{
  "dataset": "aerial photos of the United States (SatlasPretrain)",
  "norm_position": "pre",
  "mlp_ratio": 4,
  "fused_qkv": true,
  "qk_norm": false,
  "parallel_block": true,
  "inner_norm": false,
  "eps": 1e-08,
  "max_precond_dim": 1024,
  "one_sided": false,
  "warmup_steps": 690,
  "weight_decay": 0.3
}
Rows from block 3 of a small rotation predictor, named by matrix and row number. Rows with one number belong to one neuron. Each number is 500 + 40 x the weight over its row's rms, rounded and kept within 0 to 999. All counts start at 0. Numbers have three digits each. After the name is the row's rms in percent of the matrix's.
Before each neuron's rows are labels from the 100 images, of 14976, where the neuron reaches its highest value: "peak at" is the part of the image that holds the peak. Only what is clearly more common there than usual is listed. The data: aerial photos of the United States (SatlasPretrain).
# fc1: MLP up (model.blocks.3.mlp.fc1.weight, 640x160), inputs 80-159
# fc2: MLP down (model.blocks.3.mlp.fc2.weight, 160x640, transposed), outputs 80-159

peak at: centre
fc1.5 100:506518577498465503531436511510532553467522548525498550532396490411520620458551502496513495502526567537502456599473536500491510556521484466518524513502513485436517454459576448535497475480549472539483562498490472539565504475512475544475552457
fc2.5 098:504464553473499511484497530498498461520452517467476445511468469472493510437527496490497529428475479447474478460538499564542475463462485549545506454483513497561515498507520522547485536520501497603506550478472380472439530509363462465444459503

peak at: bottom centre
fc1.276 097:453560496528486511453536463506481539463482498485497531564485447463527468512538517489489461495552487488522491530455484520541512455529498458435593487547544421483479501560546526551514483561444515505500527545483476545506430517458468530552554448
fc2.276 105:532538491495492564508498509467533536490513501483534479524488505554498483442493557483499563486494535430513527492447553511437493523510538511519485518525508480456523527481485450541531512536439552588499465509526431556472500496565525468466413496

peak at: centre
fc1.20 101:545494512523496566481490520571541510446523498525474533566493469472513494469499578441505593484463541477478478468483418489479585478481511487494482515515532487525566477481578445535552473519562517495518524492542490520486556435512482473566517525
fc2.20 099:445538503536503472517443515485456467435514462485595495488463510424479542544512463551536575487521564449543470510448474560456452498443507527448491491599529488530530502547519475495535408506477465451526519486482460440420399510423432478494522468

peak at: top left
fc1.391 108:469499409469510562561580511524533536527618518494532438454530433497508534549533464514485474511508445486479478460509492523536494537447449564480470509555486521455562500449451477490608458519434456531501500399518480509475457495511510508444538490
fc2.391 093:504556452450558487546532518543474441474507467546512569427470534411509546532476485489515517500469531545492503511509499551513490485521558467503551450521454531482502521454482478440426479471505561491504474578503443446497429543429558622539469440

peak at: middle right
fc1.348 100:511502448412567509507485496514552546507554483443525571531498508450588477536498485472483544570453477432522515515485456546485482541501523522446485447518567519439503533551491615516526534549578520524510528474561554546494461515497514463473483452
fc2.348 096:530486508462514468515538513505504470476464531555513494497494455569533513518528447502548515474534526465497495475545469426506456552561471444504509475473501513471492474445521504602549518543477482514438540504558447550526483500512505511562438543

peak at: top centre
fc1.32 109:496509452584461413461484564493535482506479505551495551441516494517522548493542513477507510473493419531499570469516535477487515485417509478514470491502504533537511414529493558509524497438528460543524503531570474389497456495479519533507513442
fc2.32 108:463508468532485551504474504514435490546514520446482487479481503436519496483513543470540484461530525522562527528520455547519518533546559503544500482510476460490382530494535466562503540464479546455431490473409487577496490539496421442502479508

peak at: middle left
fc1.508 088:465438514503543555414489523544492539523407533396541464461517467532497503560504511506473417554506474502458460497536491533491465537509486455426449521489488495465547466498449548622434511534458505507453492517523500481483540490562508437505520528
fc2.508 110:516513489452491495463467499482444452509546512501482436454497540471543476523406557564489507571478494466586510571493464435506524475516531541501527417438493457484436550551528534544446467439562451450557534547453570506501469521476462505526450456

peak at: bottom left
fc1.143 093:500574494529491561527566484520493468497489490491503439498500513445467459548462498511448472502480528545468538463564511550540457534490501499455495535455529569563486522485489484499487521553519550551569559560505493457493537603409506527530498461
fc2.143 091:513503484538512515514482502490509522526453465479438642569474483470462483538499445483522508535518530528446494484518491487460505531474400512471510448587498502509485567494520585534433480494478492529469493483515530520508487410494522457541518433

peak at: top centre
fc1.634 091:517557490504504535473515434551523478555401562496450551525518453522511482548586468473460513474489542601467507515437524454503471512539501538503482533486490483475495515503476516502508469492463487534500441503494553388481582419519527466500508443
fc2.634 098:475470497521533549431442508433483478503496550474510526494550472434529454499572452502548516521516507479462538515599495501473562519552535467520494580474478515436490484495439515493583531517480496485495585521538508493472523534494484464427489468

peak at: top centre
fc1.21 099:501511462483531479532534542517456505459514535452515537569514501476498513533517487492440466467490556571457498473533474513535534433499428462454435481428464491406523536522487554510488627512458458488498495533475462476537466545500457519526548533
fc2.21 095:530492488486473427446495555595549547502499520446545514422469548523557454535538539521495493513451504466575545520480473498532529528460569434492550589501517467539507444514451466532504490480511485470547500509456539469526471486526495562442459514

peak at: bottom centre
fc1.497 096:486471462528478526492554524556568498492499469526473509495547452462558531555511554556439458469490632469487480455516526471465496470520539569534553451545504504530506492469535556603466479509479566468462450509524484483487493494495501451489468483
fc2.497 102:459581344499515519471486513525532465446513514511574382417495519420470531414508521439483567476500435534429480483515433510578508459526472520550522564497543502495496492526526519475529486499470472552541524486519502554512467528526536480513529460

peak at: middle right
fc1.314 104:513580495477498467455501462518525515506570431457456521483520514443469512411467465531490523443487505463515559469427478480525518508556432500528541507504437442475483522483440475600503460561518422570408548514466530524461463537536486490542429493
fc2.314 101:546507561542541550447439430550491532552510456435475490569511539481549481476550514525505537431494526523437511463496534540419545486485496452484470529432419531445520495538521453501492433440464492531538491459491494456471496546463535576525457548

peak at: middle left
fc1.85 092:537473516606482528533510519499467511514517455463504419528550545489432515509539471522503510488465555503495482436538451521501457477511475441505465477416558491529517509463538505453557550523481533487575525484450493520471448520552473478541543475
fc2.85 104:449480538546503442490482466523518459425534526470478506483462498435502478564460583527540521509516457482489428578417514509411415523397517481514581518494568518503484516527501492464482542473505533525497537544483558458418582498478514537536477508

peak at: top left
fc1.426 096:486526503540495486504476515475462492548477452456543472449491438489563480472499564429496471527449487537486485502534519482535384443472459574480523483503527420476493482503515475457419488535451558515438505466472472446488527525504498505523482513
fc2.426 095:413470468461458555503452541445479442541494508483527556475529498489491396526482539483391525537453528455530461521524518502456374493505517468514451498487561525496460482557494466555553489495499576490518501471491497498461496463499502466496452554

peak at: bottom left
fc1.311 104:504580415496442513501479494495529488508510411440432556486519489531540506488502499454453433545542481447542527545510476505553505457513480482524534494473507555460522473524454537484518470544528523563562408531481439373499493479504485480524498489
fc2.311 097:524532489473422526437489538539480494490501570557501490504421547447486393499514433484465515520453488467483560482445458526480510442609545416494536542443500559546439511553504479495544524478505464516425486450452496520492521439436495489478535530

peak at: top centre
fc1.500 094:462567449544540379467443487492494573531508544501513481500509501477549510517478512456545475504497495549458461461453526547433502483565463555483553549519503512437509530520525543448511553477596478535483532479495420568525524480464496541535502474
fc2.500 099:556508487504543545437497560497506443536480480468459482534418482486542386516571565518499524484461513550458406506547552466520487396515493495506495517512531436494447490515475529394535606458426469524475502431442523531514538533479477481523504489