Weights of a small rotation predictor: width 160, 6900 steps.
Rows from block 3 of a small rotation predictor, named by matrix and row number. Rows with one number belong to one neuron. Each number is 128 + 32 x the weight over its row's rms, rounded and kept within 0 to 255. All counts start at 0. Numbers have three digits each.
After each neuron's rows are labels from the 100 images, of 14976, where the neuron reaches its highest value: "top examples" is what is common among them. Only what is clearly more common there than usual is listed. The data: aerial photos of the United States (SatlasPretrain). In brackets: how many of the 100, against the usual share in percent.
# fc1: MLP up (model.blocks.3.mlp.fc1.weight, 640x160), inputs 80-159
# fc2: MLP down (model.blocks.3.mlp.fc2.weight, 160x640, transposed), outputs 80-159

fc1.230:102110100128154126119131099106152094147155185145095155061148148121127104120142171197142137111155185135160117126077102133069179139128176154127178111122112087170163140106184066059108129121130116083186168094115154135103092130118135140113090130
fc2.230:173139135141146103135009113103142157147086154154114153139138135169159126140149211151076135103126075143141147118107172148121138133146120179155135138137120106108111156178114139116186159172123125135072085136163137105168142132159065175193150118
top examples: building (78 vs 41.7)

fc1.633:110178140135093098125067114130173131093126094139156172060126093123115141079101138119087132086093111106063058121103125110203155148101126071062095154133140113141171119145142131099112103055126118165134105125116129157155127155099112144110165202
fc2.633:098082167142139109050110216131150122156129067135121138168180107130158097118149141148076167161138097074152149113127104126093150115117135103079154122166095163159092115133124118152181147140144129132053183185140132125110124147129153127150122121
top examples: crop field (26 vs 8.8)

fc1.124:149102120084084143079164144181191122189152143099124138132146112116116153084116122148138194134132146107086147056186106133161155125178104112130084185172132097099127085128117189167179118133163133120150116182119166140104101092201177107127141160
fc2.124:115105097105142132154137106115152206156125138138122082081113166136147130198094137110141190067117083146163130089105164191176153110131114138152103131114137150192101236152144145130123162086110129121173159079095149162067097135107177129144119140
top examples: building (72 vs 41.7)

fc1.202:137127128160090157114127100107132146178100058146111124124183061114118132146159128173120077139101125137159093104170132138141086096085150113139140100106054098103167085079143140093090151144111083110160077137103129123081074154110157117103156138
fc2.202:119129133089112063122112119057174163133113093089161189153194154149162090222071111135100091151088100134150094148127157128110106127157130169127066162165109142151141110177159130128126069075189127136107105139095138094140142081163150154101125139
top examples: building (74 vs 41.7)

fc1.60:083119114066125164168095115165117113177124078093132108113168147163145153217104087119141108105114137102072117165126124159177133192094141122118106078149141138090067112120107125085132140083129121132121162144139110083151105109143162123093066096
fc2.60:122053127102099120154152190122081201093086119122147143149195093099123118102125128140138089137155206118094130120115131161184186185183201074135121130073142124130183115104141120112132160138121128190092100165116122129118091111149143076122175164
top examples: crop field (27 vs 8.8)

fc1.64:091159098084144096107090136141120128108111115135130111185096107094111163106138112097151122155121127135207135019141086170124096142114127149075132166144121135122120184137086140109152122133093089078151164112220097107124115127141122106121177163
fc2.64:149176073164154106128128158125088153120172146131147173111136144155118062213187150106134110108156116106105162142130178094135064177105122130138138119119121140129133126167145111132085205189132095206160092205062096122158124110092107183106113143
top examples: building (71 vs 41.7)