A small rotation predictor, trained from scratch: batches of 128.
Rows from block 3 of a small rotation predictor, named by matrix and row number. Rows with one number belong to one neuron. Each number is 128 + 32 x the weight over its row's rms, rounded and kept within 0 to 255. All counts start at 0. Numbers have three digits each. After the name is the row's rms in percent of the matrix's.
After each neuron's rows are labels from the 100 images, of 14976, where the neuron reaches its highest value: "top examples" is what is common among them; "lies over" is the class under the peak. Only what is clearly more common there than usual is listed. The data: aerial photos of the United States (SatlasPretrain). In brackets: how many of the 100.
# fc1: MLP up (model.blocks.3.mlp.fc1.weight, 640x160), inputs 80-159
# fc2: MLP down (model.blocks.3.mlp.fc2.weight, 160x640, transposed), outputs 80-159

fc1.150 096:154132098133087153130185137062119122183114065135133113120114108078083122048154174156167130119139208154043150107134127094120148143142133091126044131117105187097094134130170131125101114121159120120156136145147114087184136106118140071140101173
fc2.150 095:122159132152147115042143166097173139128113141098155094173119133138127161154078147123096080106106087061166077120144099144112112175190110148119155142138138168112111085083141123124125149195108127132109136123153157184086124130114150083169183112
top examples: crop field (35)
lies over: crop field (33)

fc1.475 102:152148151134152118151088153151108116109082146166155098197124100132150048110122118171156170072143147130180164053131118195146107143149111139107110158121141084190092117131119099168155141120135130126108129152118123132108184093107144151087160061
fc2.475 099:134130123158106093129064114065050111089093112099164092120073105163124145114160084142117117173133167155091159120125104092146093088168148138163158155102109133073184110130161138141133091077098155170128134154144092118140102145153132150176146156
top examples: crop field (49)
lies over: crop field (46)

fc1.309 103:155191112159168150112120128115135103085099099101081127088125108122101122112132160137164120136100098123158125082169124108049134067124093135107124176119208025112077132142041152130106101107192089123086115140083184136130095166119100132086088117
fc2.309 093:071130153109074115093101124150153134126129105157199112165094112191104147130145149124171131132110148183131175121122109092092111136160088082163176199140078143098152072126169123182127105115143147167089073106128159120123107137205109125180191212
top examples: crop field (38)
lies over: crop field (36)

fc1.600 102:132139136135141164140154101131086116184130113156133081106158129124118154160160101079083167099132108122131163118160111112103151196166130112178160127134218122134100090092133132187140098163098133176185161107139119204115148120128151148141105139
fc2.600 102:143097100081179116154110137119127152102172105146151144129036164149056163162164173080123107129088159149139155088123136141138081158106137098167106155202141150123097147164137126114089141130127131105044117134121126103144175136121172145174141135
top examples: building (83)
lies over: building (30)

fc1.153 097:120117109141075141135152135120188134168055135127117095144179163146238141185094146141104166115143117147068126090183099135151082121151107141144122129098144162106192077175115092094140132141097142092196123089134121114137158155177110106156118172
fc2.153 097:151126075134099116128124057087169099160149153105149140107123115138151153121153147124085123131124093095129139132087169169113085146116120147114053156157108125131073115150154100131087127100154067141044110145130147145104067126113180183108122105
top examples: building (88)
lies over: building (41)

fc1.186 103:182151111172061147144110149157133140093108074134113179174139120139139155167159103113109090109072217136124085135171117099130213104091093158135118113144111142092181189192082147176125144086150141137106135075137139107141156151125140113136093187
fc2.186 104:129141176108077090063168123107113138120130165179067122148082066101152180094110109112116139111175103118185169108139113118130090101139102162166151107124113152162110134203094088119181169146149100123179099156069189149138170167135084093116081168
top examples: building (71)
lies over: building (29)

fc1.63 103:094114179110132131124126162140101158106130077152157170130129134069149120106103150134125155148093143138108063140116110110142113047132090161065103138137118127114156172166135096157160160103096064141097111112124178113088101106171102082120122146
fc2.63 090:103067110092105119171137152124132163119158109063139145162132069093110132151106169132130107142091105106129124168133147149084113122128085107136145153129118125114131146067174107112105124144088133094150121194188108092104152193163149092161111157
top examples: building (75)
lies over: building (25)

fc1.217 098:176104089164096172110121124137119190135133142067150146167164112130156127182097120180132172077128104127113127113124071159100122091086160150147140103129178080149120090122118117136093230073177135183132105084142098133130075162124206131117130115
fc2.217 095:094147135103143127092146144124137082135096110144097092158092106089101186124103132143093143099132155119130121118133094083165124131144160161142115156138143159118030165103119107104122137219171130108148199167120094144115112198078112109120143081
top examples: building (81)
lies over: building (30)

fc1.495 106:096184064174108166121154160119137068181159137159122179085105076166099112113160138179174169118095100132119110200150060139064093146165114162069083177126112140121138073172148104169135055138098108124085155119118126169089147087116133130148098096
fc2.495 103:164142099098100102138155152118128112180101142188152139160124185170116084094159102140115042162149128139154124127178090125126098180116133116162164111088117100116089171140133125138192187123148196123114181193127111096119132187097196092118129153
top examples: building (71)
lies over: building (28)

fc1.338 093:171133101171149126163130178129146150100100125096150139177160125116135206163114172102128174191099113103163111151084070127137080101163149091127188154083077035129112148107134150089079146102152177123142130155149115159055044111145115146107050104
fc2.338 100:126130195173081067109129153150167109090063161140128116133114105165179155112119102134116064145108167134139146139168125110137145097083201157084119130189169122081145120174108121146118087101049125161169104107111059086087111131117155144157171131
top examples: crop field (34)
lies over: crop field (30)

fc1.27 105:142113101144144082116174085165152132181121196156072148167123132192177173151149136106154093152145127135105115087098080119124138151077193174175067126143152157148141129107128155133167169140106159147140076162121135135074075110139113089114165116
fc2.27 099:108114129126157107188110110104101125091076074122094103165114100109126106152107128070088139101061121141129157136188148120108181147108068136158126134204083068141133134165142118131134168147128093136103127162164097144171184113148127060130102161
top examples: building (82)
lies over: building (33)

fc1.74 098:149124167087122146120134150098184118107156169131117125124153140141150131137116116127068132098132219173131137141123104078166154138143187105087125092112112119081169120123140084202161075143073134170101122150136089137201211123081132153107143107
fc2.74 093:149155132135123141088142140200114095114139076144163167115122101113176079178168119144123133164094127118115145084109132090128174132109079043105118142170140185116124131072125087081058159145187138087150144122169146138139089126142139098068067111
top examples: crop field (29)
lies over: crop field (26)

fc1.636 099:164112174180145107147120148115159126178109139146128120162148127108167133106160130111053139098097128146154117112108106169130200132154147168147135158128126128096203147139167142124176049113081109117191139075089108105093127128139108116171108152
fc2.636 107:134154127134096118153086152117121104126118120132127130124119102082077158139184155138138155137100148123170120115188086096085144117118076169101176082140145089082132106062091207111140140041137153146106105102148127140115143081106133084114221117
top examples: building (70)
lies over: building (26)

fc1.477 103:147111085108090153120049121076099137157148138084120102134111228175178153127123132111036161138100224133121096117136142126127107099130157146144100157147116119122109087082191078189154103129066120108171119087097132123093196146118123153087114096
fc2.477 102:101089109119101073128116107198177058075134110138123154069130109127167069123169132093184114123110092204120102089160178127130175112156079158150142114173140178142133122118124094174129154121124172098112114114137105162108155066118110144126121116
top examples: building (88)
lies over: building (27)

fc1.538 086:085121143108132129098086120143130094127141145115086138134123154193183155158145127151158139123085160189149086123082145153118189105075077126170114127147146139137172174157178134105131224107182129112098158087099165131146204137144134130140133126
fc2.538 095:121099153107119053109152090156177143194105130113066138085118095081111121158126160124109187102153042103121127137116170135097122095118114167122155051125152120064127136167109161116170143108139109160161112201164127158087095120146161151110170105
top examples: building (82)
lies over: building (25)

fc1.541 099:151142130148082113153127086153079093202083097121035141129182206108136124163198175127173113125126128142128084157167087113127075157121175140097071140105132147090113149109165142114116078123168112141150121132100166128171181157112123154123102119
fc2.541 098:094122146154189087127149117140117078067059115170161055099133163110133135151124119186122195170131104157044150136070124167106190196140077133112099108116208134160128137140116150101139138085113145135072132126118112097127135172135103153119172084
top examples: crop field (29)
lies over: crop field (28)

fc1.630 086:170103131090127103117164133161151155140146104111138173140128133120160164148139152151129130118096075122119059179125111112145121151122170162099012111144151180142070124096107139136101106101100096093132147179112125112121144075191106178122105137
fc2.630 099:095145173153155118178179089196079109135123102082129116067136085145094150121107072125159078083137160190142113119118152213136207152163167129160136130173120125095120125120124144166082091111149129044141141103101121068130053113142084118166135137
top examples: crop field (28)
lies over: crop field (25)

fc1.427 096:154136114164099043160106126095087124102143140142063146107108140152141101170125153147138150126132148123162095100174111133189157058135146145073114153130146127078154124127127129096126157118096093119182110104104119180077093092114121080151091114
fc2.427 099:083131100143127167138092145169113142138143192119132123119119131101138098154155065095157108122123083140091088165131170148161146141114108077075123138170110144121110190191050107143158127093175175103120111151149106097048134065185113161119058093
top examples: building (83)
lies over: building (33)

fc1.187 097:072187123117085089136137063122076111119158135166101084100121118141138072140121124131098105122148093172124142160095135130157120094090097111090079117169144137152091085183111126145090132172204145191111172112150113116118157077126121083141175202
fc2.187 104:171140118106161213081223081091118069110148125137143106049113149155099094121189094151159095110127124094091131177174117080089114198192097126169172102044146156107127141173082152171112119099167065120119110147115139164134104119143137069135127121
top examples: crop field (35)
lies over: crop field (34)

fc1.378 103:094129121129118119123062170147107147090137152125130109079139143119118107111130142120118110169109097128155133123102126140112150186189205062093182117113101142118134091134100155139118155121114162149141125162129140125082119135184112091135129137
fc2.378 097:099134074158135128167059130148129140129132111110057142185157120219115167099099104154090078148079109134119134137128120134115161072144122157079109136172161100086180081114068092109114097115102162113140091154115155167153163149117106161156128137
top examples: crop field (35)
lies over: crop field (29)

fc1.486 094:141125138119126118071153104118137148115137148087130107134202107127105144142141084187118099187141143094159140137142077161109135145109089120156145083045131133172105186204049086147113056142167099098149134135096118145100107109142139124100121178
fc2.486 095:107109135211152114166149166137207086129103130124123083109136081134130085171137147103159112099103096186108074078107119068120113146130128127138178128163151118107153111130134138174112116146122114153192065139174139111171163144109131115111113217
top examples: crop field (31)
lies over: crop field (27)