Weights of a small rotation predictor: trained on aerial photos of the United States (SatlasPretrain).
Rows from block 6 of a small rotation predictor, named by matrix and row number. Rows with one number belong to one neuron. Each number is 128 + 32 x the weight over its row's rms, rounded and kept within 0 to 255. All counts start at 0. Numbers have three digits each.
After each neuron's rows are labels from the 100 images, of 14976, where the neuron reaches its highest value: "patch colour" is the nearest of a few named colours to the mean colour under the peak; "strongest on" is what is common among them. Only what is clearly more common there than usual is listed. The data: aerial photos of the United States (SatlasPretrain). In brackets: how many of the 100, against the usual share in percent.
# fc1: MLP up (model.blocks.6.mlp.fc1.weight, 640x160), inputs 0-79
# fc2: MLP down (model.blocks.6.mlp.fc2.weight, 160x640, transposed), outputs 0-79

fc1.124:098126126130164115069096141184114203108130152121123166175182206075087177096152186140151156133149129103129206132125030152100114081091083154116119123194124155100128125158113145129139154196141138072145157121095089144166125119118107145135143101
fc2.124:114109113112083162109133138166154103141125135129079099108183147163139130127151144155119145116011092070155099134123167181159129180070187131108084143026152151094138173124092165089138101116115139166105159127108142132112148150130181150127105132
patch colour: brown (81 vs 36.5)
strongest on: building (69 vs 41.7)

fc1.518:114103172153088170134113139095168118132150090227119185146145133121143116158094150141133111125143150131200146177136084198078198111092153160085114099099114137134104131156087150164183137120136090086112152159087099145125114148160113199128036155
fc2.518:139211146106073152188138099095175148160074145074066143092121100120094078130174099120089220147100212108107160167129120132149129158097105134159079130140120145059179180097152156124121101081101122148112116095092200130110111132135099188139146178
patch colour: brown (68 vs 36.5)
strongest on: building (73 vs 41.7)

fc1.451:143092147126149166110153145144090148112135103162159122120152147141108160190143128109086119188132175110128110136052159133126097082144144165111118105141117213125138116108108105120094139111103132152207139137208129152143104079106099126162124152
fc2.451:134151166114083110123173103130138119109156154113094121051146128162137176185128067090094094133166184100075136093125095094063182107123136176072139095103145105144108088093115101145101164094109122177132124101125151137136166136124086138140128130
patch colour: grey (95 vs 53.5)
strongest on: building (83 vs 41.7)

fc1.616:129090129114056128091136176144056153076118091088132137127110178163144117182117154127134024094164067137104140120152122149134108188144075113204146151170131144115138104144120160102092124109191140139122152163100150127145204133137135127152165156
fc2.616:128180146157160141135119104136089138108126122090088103158100125159162142088150124111104099095126156050156139130159099160105103180131124124127125119124052148151083061156102131136165136172100114126178095067106113089116141102185081113143147130
patch colour: brown (63 vs 36.5)
strongest on: building (79 vs 41.7)

fc1.491:103088124107097177115133065151083062157107087094129146068152120163072156123110061153178120139087125141140107187154088137154135072142119141144119093157141109132139157119186132103169152132139140166071122120166141089091127085124117153135146113
fc2.491:089091116168060169158005107096130173184114141139125112168108171175123118131168119138129135151071160087218137081133205147136100114097134138138043183138183113153149132104144145153100133149119101135101136102124134135112149157164157118123125061
patch colour: brown (88 vs 36.5)
strongest on: building (71 vs 41.7)

fc1.630:118146097130121101116112138075150155168130136081140054132130140063159133147144137091136107158099076125089160095198117155091119140137207106097199059092103125139130155151169087118079162109180166089174112105150126163143136107123169115127136171
fc2.630:144132147121128117162154060145113172121106179089133138120163182194143065111111121090099111116101174143182130132100106183150119129104132125150131176127091144155085142142094135141110149121120117116136174098130124106134086166051096112109117145
patch colour: grey (81 vs 53.5)
strongest on: building (85 vs 41.7)

fc1.348:129105168125112181120094099179167148204145162122149159132127114111142095148121116060141086115128147192093140129103215142154158152180119159149074086087140080137143076143111106156186167089068140163173111123130122145169133148117124115071135047
fc2.348:116167081157143137151108136079130181184129112092066122193124091082115137179105131087076112110112100098083179095143149132173091121160129153160143083155132108081055086093137111104145163180084124133173159110129162085106125157096068110074091164
patch colour: grey (98 vs 53.5)
strongest on: building (86 vs 41.7)

fc1.329:110086081056176113135145106072169171113194080136136129142125105107179107096138138138183102124061072084127150114073110127128137181177165123167099075137151143100130105149105145132116139081175153177081105166028149115073150113112117146080139069
fc2.329:121175141116117148110063132151119182102119102147137091212186100120090121185113184131145174135090109098141171181112134120136125101075087135175178115130090095154146125090123116129127129146115131145160105112164119129136077146115141095139156148
patch colour: grey (83 vs 53.5)
strongest on: building (84 vs 41.7)

fc1.119:084175152120156156107096162168130171061083161161112086160130068068096158101123126089099095123127137133118150129137116105132162161162067155066070104163129131121137175180158068080101133154142174120112086171143181098089168161080119118157172136
fc2.119:171151154111132082127066135135154077105133151093112087097095159087115075072086162179116120110124056119165162100145098143098174126170141186096176100171119108070191120119094112137112106133119092116119207177147172104182149130090157138098110149
patch colour: brown (63 vs 36.5)
strongest on: building (67 vs 41.7)

fc1.534:140094109131129156164154133037121153146134085077105115141151087099133175113148166067148158129084110169142168130109037203176114114139095104133102121139187103139110135106070118084121133128183138137106117125159108139155137089180129117080069108
fc2.534:130150089159223124156125123177076105057122099154139120107081089094117149152161142115159146151089163157180148117142073128107099127113132107130132115128051124109128195153150184176118099128119106146139143123148140045167134181091131127058169114
patch colour: brown (64 vs 36.5)
strongest on: building (70 vs 41.7)

fc1.246:139131135095119131147091093136164158111063126118084069148099146138159102112078122105067165158093123143111115108087142078136188132129157117122097099143178170173075168091110101095175169114129195121121151138124132082196129151175101124142129075
fc2.246:120114186149135162106105143099142210097137145133132151128085057108069112187101136126200134137096163146128166115122142110137122135145114179123104098128172110166212107092123135165156152124127143145104104131128131128154090095103123166109135112
patch colour: brown (62 vs 36.5)
strongest on: building (83 vs 41.7)

fc1.403:071145155145097143166112114143094140127165086105175128101104136148162111074126090133070100165093179152123092113065060136093091147146138189138098179115123100143120112153117167135098146161137123122147105100092153148109190145090157092071160111
fc2.403:130082143171143145134129113119133119166094152062120109122124111177105146138113159075116168152123103148144129099089162133090133215107157098144126122168094093158151171117112082104111153125123131119099137126226106057076175162088122174082150159
patch colour: grey (94 vs 53.5)
strongest on: building (87 vs 41.7)

fc1.455:180118129179148133100179077076178170138112114160091120134104134130069155087192120114085082119122099099137090105174071146082133088139084128125179111143086131108112088082169108132184107191133071103094113153181157130133126125129135092140129085
fc2.455:160109076104106164174136103163149148106127128099137107064169115179107124114132138069205138170081133129105078153159150146104098099119075059116138157168139119144099124093147124162135119088130113115113089114114154132105130151121201159096144119
patch colour: brown (64 vs 36.5)
strongest on: crop field (28 vs 8.8)

fc1.19:097101102144094103126099059121143098126135118117090101164059171140158085154170130142121118162137174142112085154107169105086097159238212090145139081105134115088099141043188166074100140136083088082137125110157145169110124094134133109087136126
fc2.19:107072161170152171108131145177166185170109109092148099113114170124156185180122186125138109139112168084175174080195127168146112132092139118116126107123105139156088136113144124118149128155133176082101168106110126101115136124104100102138138145
patch colour: grey (83 vs 53.5)
strongest on: building (71 vs 41.7)

fc1.226:114183141113122112134119180123098137131115164113096067087197122105192135120168149111137176147084122122099106137175207107168127145104134163162082205155144166156164123083092079167162146208162161168146143115080095117109120184124101125162154147
fc2.226:208072134134145092123173113171130120179163119104181160120080177086147131099130101139104147124152143153123103125112148130112083124113155126155134123173179165201184137114122151124112135078115129089150123123172136191104099182111163038165139127
patch colour: grey (88 vs 53.5)
strongest on: building (75 vs 41.7)

fc1.111:139117092128162128156136073139116137194121133168160107142149111177167173123121126110127099163147156133106133118089089177089171178189143113102160138201137158140099158137129169125087138161128119076173159171155094080140122128151147154160101175
fc2.111:112187049105083143135112146120105152135152180151128134050133121104146148119087107136118150146130127098125199160161096085104093121130122117162173152173102101124161153129116142158205082121144132151142150165069131142122110108087121082119151093
patch colour: brown (79 vs 36.5)
strongest on: building (67 vs 41.7)

fc1.150:125100136147127111126139150096135145134137120046190174077089150119191166098131094143206076068174071149121090102142071115132132085151152182131181159112151096122128054164161130070126102133103149148157103172154080105083113117066103137142156178
fc2.150:174074124111183150107158133101094148100112115121076157085119147177215083119116134079155127124113188107073148159105173107110117112110083145151132116099131100156139134190123119152062100100125141203127156166098102117167158165151109103080142163
patch colour: grey (91 vs 53.5)
strongest on: building (75 vs 41.7)

fc1.82:132086125136131114123096096123148151099180117158158124135070093131118136129077101096119114139150146142130183110152126200145148148130182093065124102094139088108127133157106104134094157171150136129085099163194096093146096143143086102087091155
fc2.82:108068109096147144160110112107123111064111114141114115145143182145132133152094167087117012155162158132101083101094121147182089073163090126131129138164145141050174163152169114119113094070104125155181117112147117150118116076093112151123122079
patch colour: grey (84 vs 53.5)
strongest on: building (83 vs 41.7)

fc1.55:125110079174173157083103105136204056067142156103121066155106078140107144135128099132111199164055100063132095167114087096174111142139093100113113095194145125133136108130094170122142161107141124099118154096125122108150102109178131111162102104
fc2.55:120112181101085112144156165147156162078157109086097165076104139164156098090181139142171189058076135192161179087144093132128147097128095099076137135126134161081140079079137124140065114106045135150135156141142111125174174121121136150116223182
patch colour: grey (87 vs 53.5)
strongest on: building (78 vs 41.7)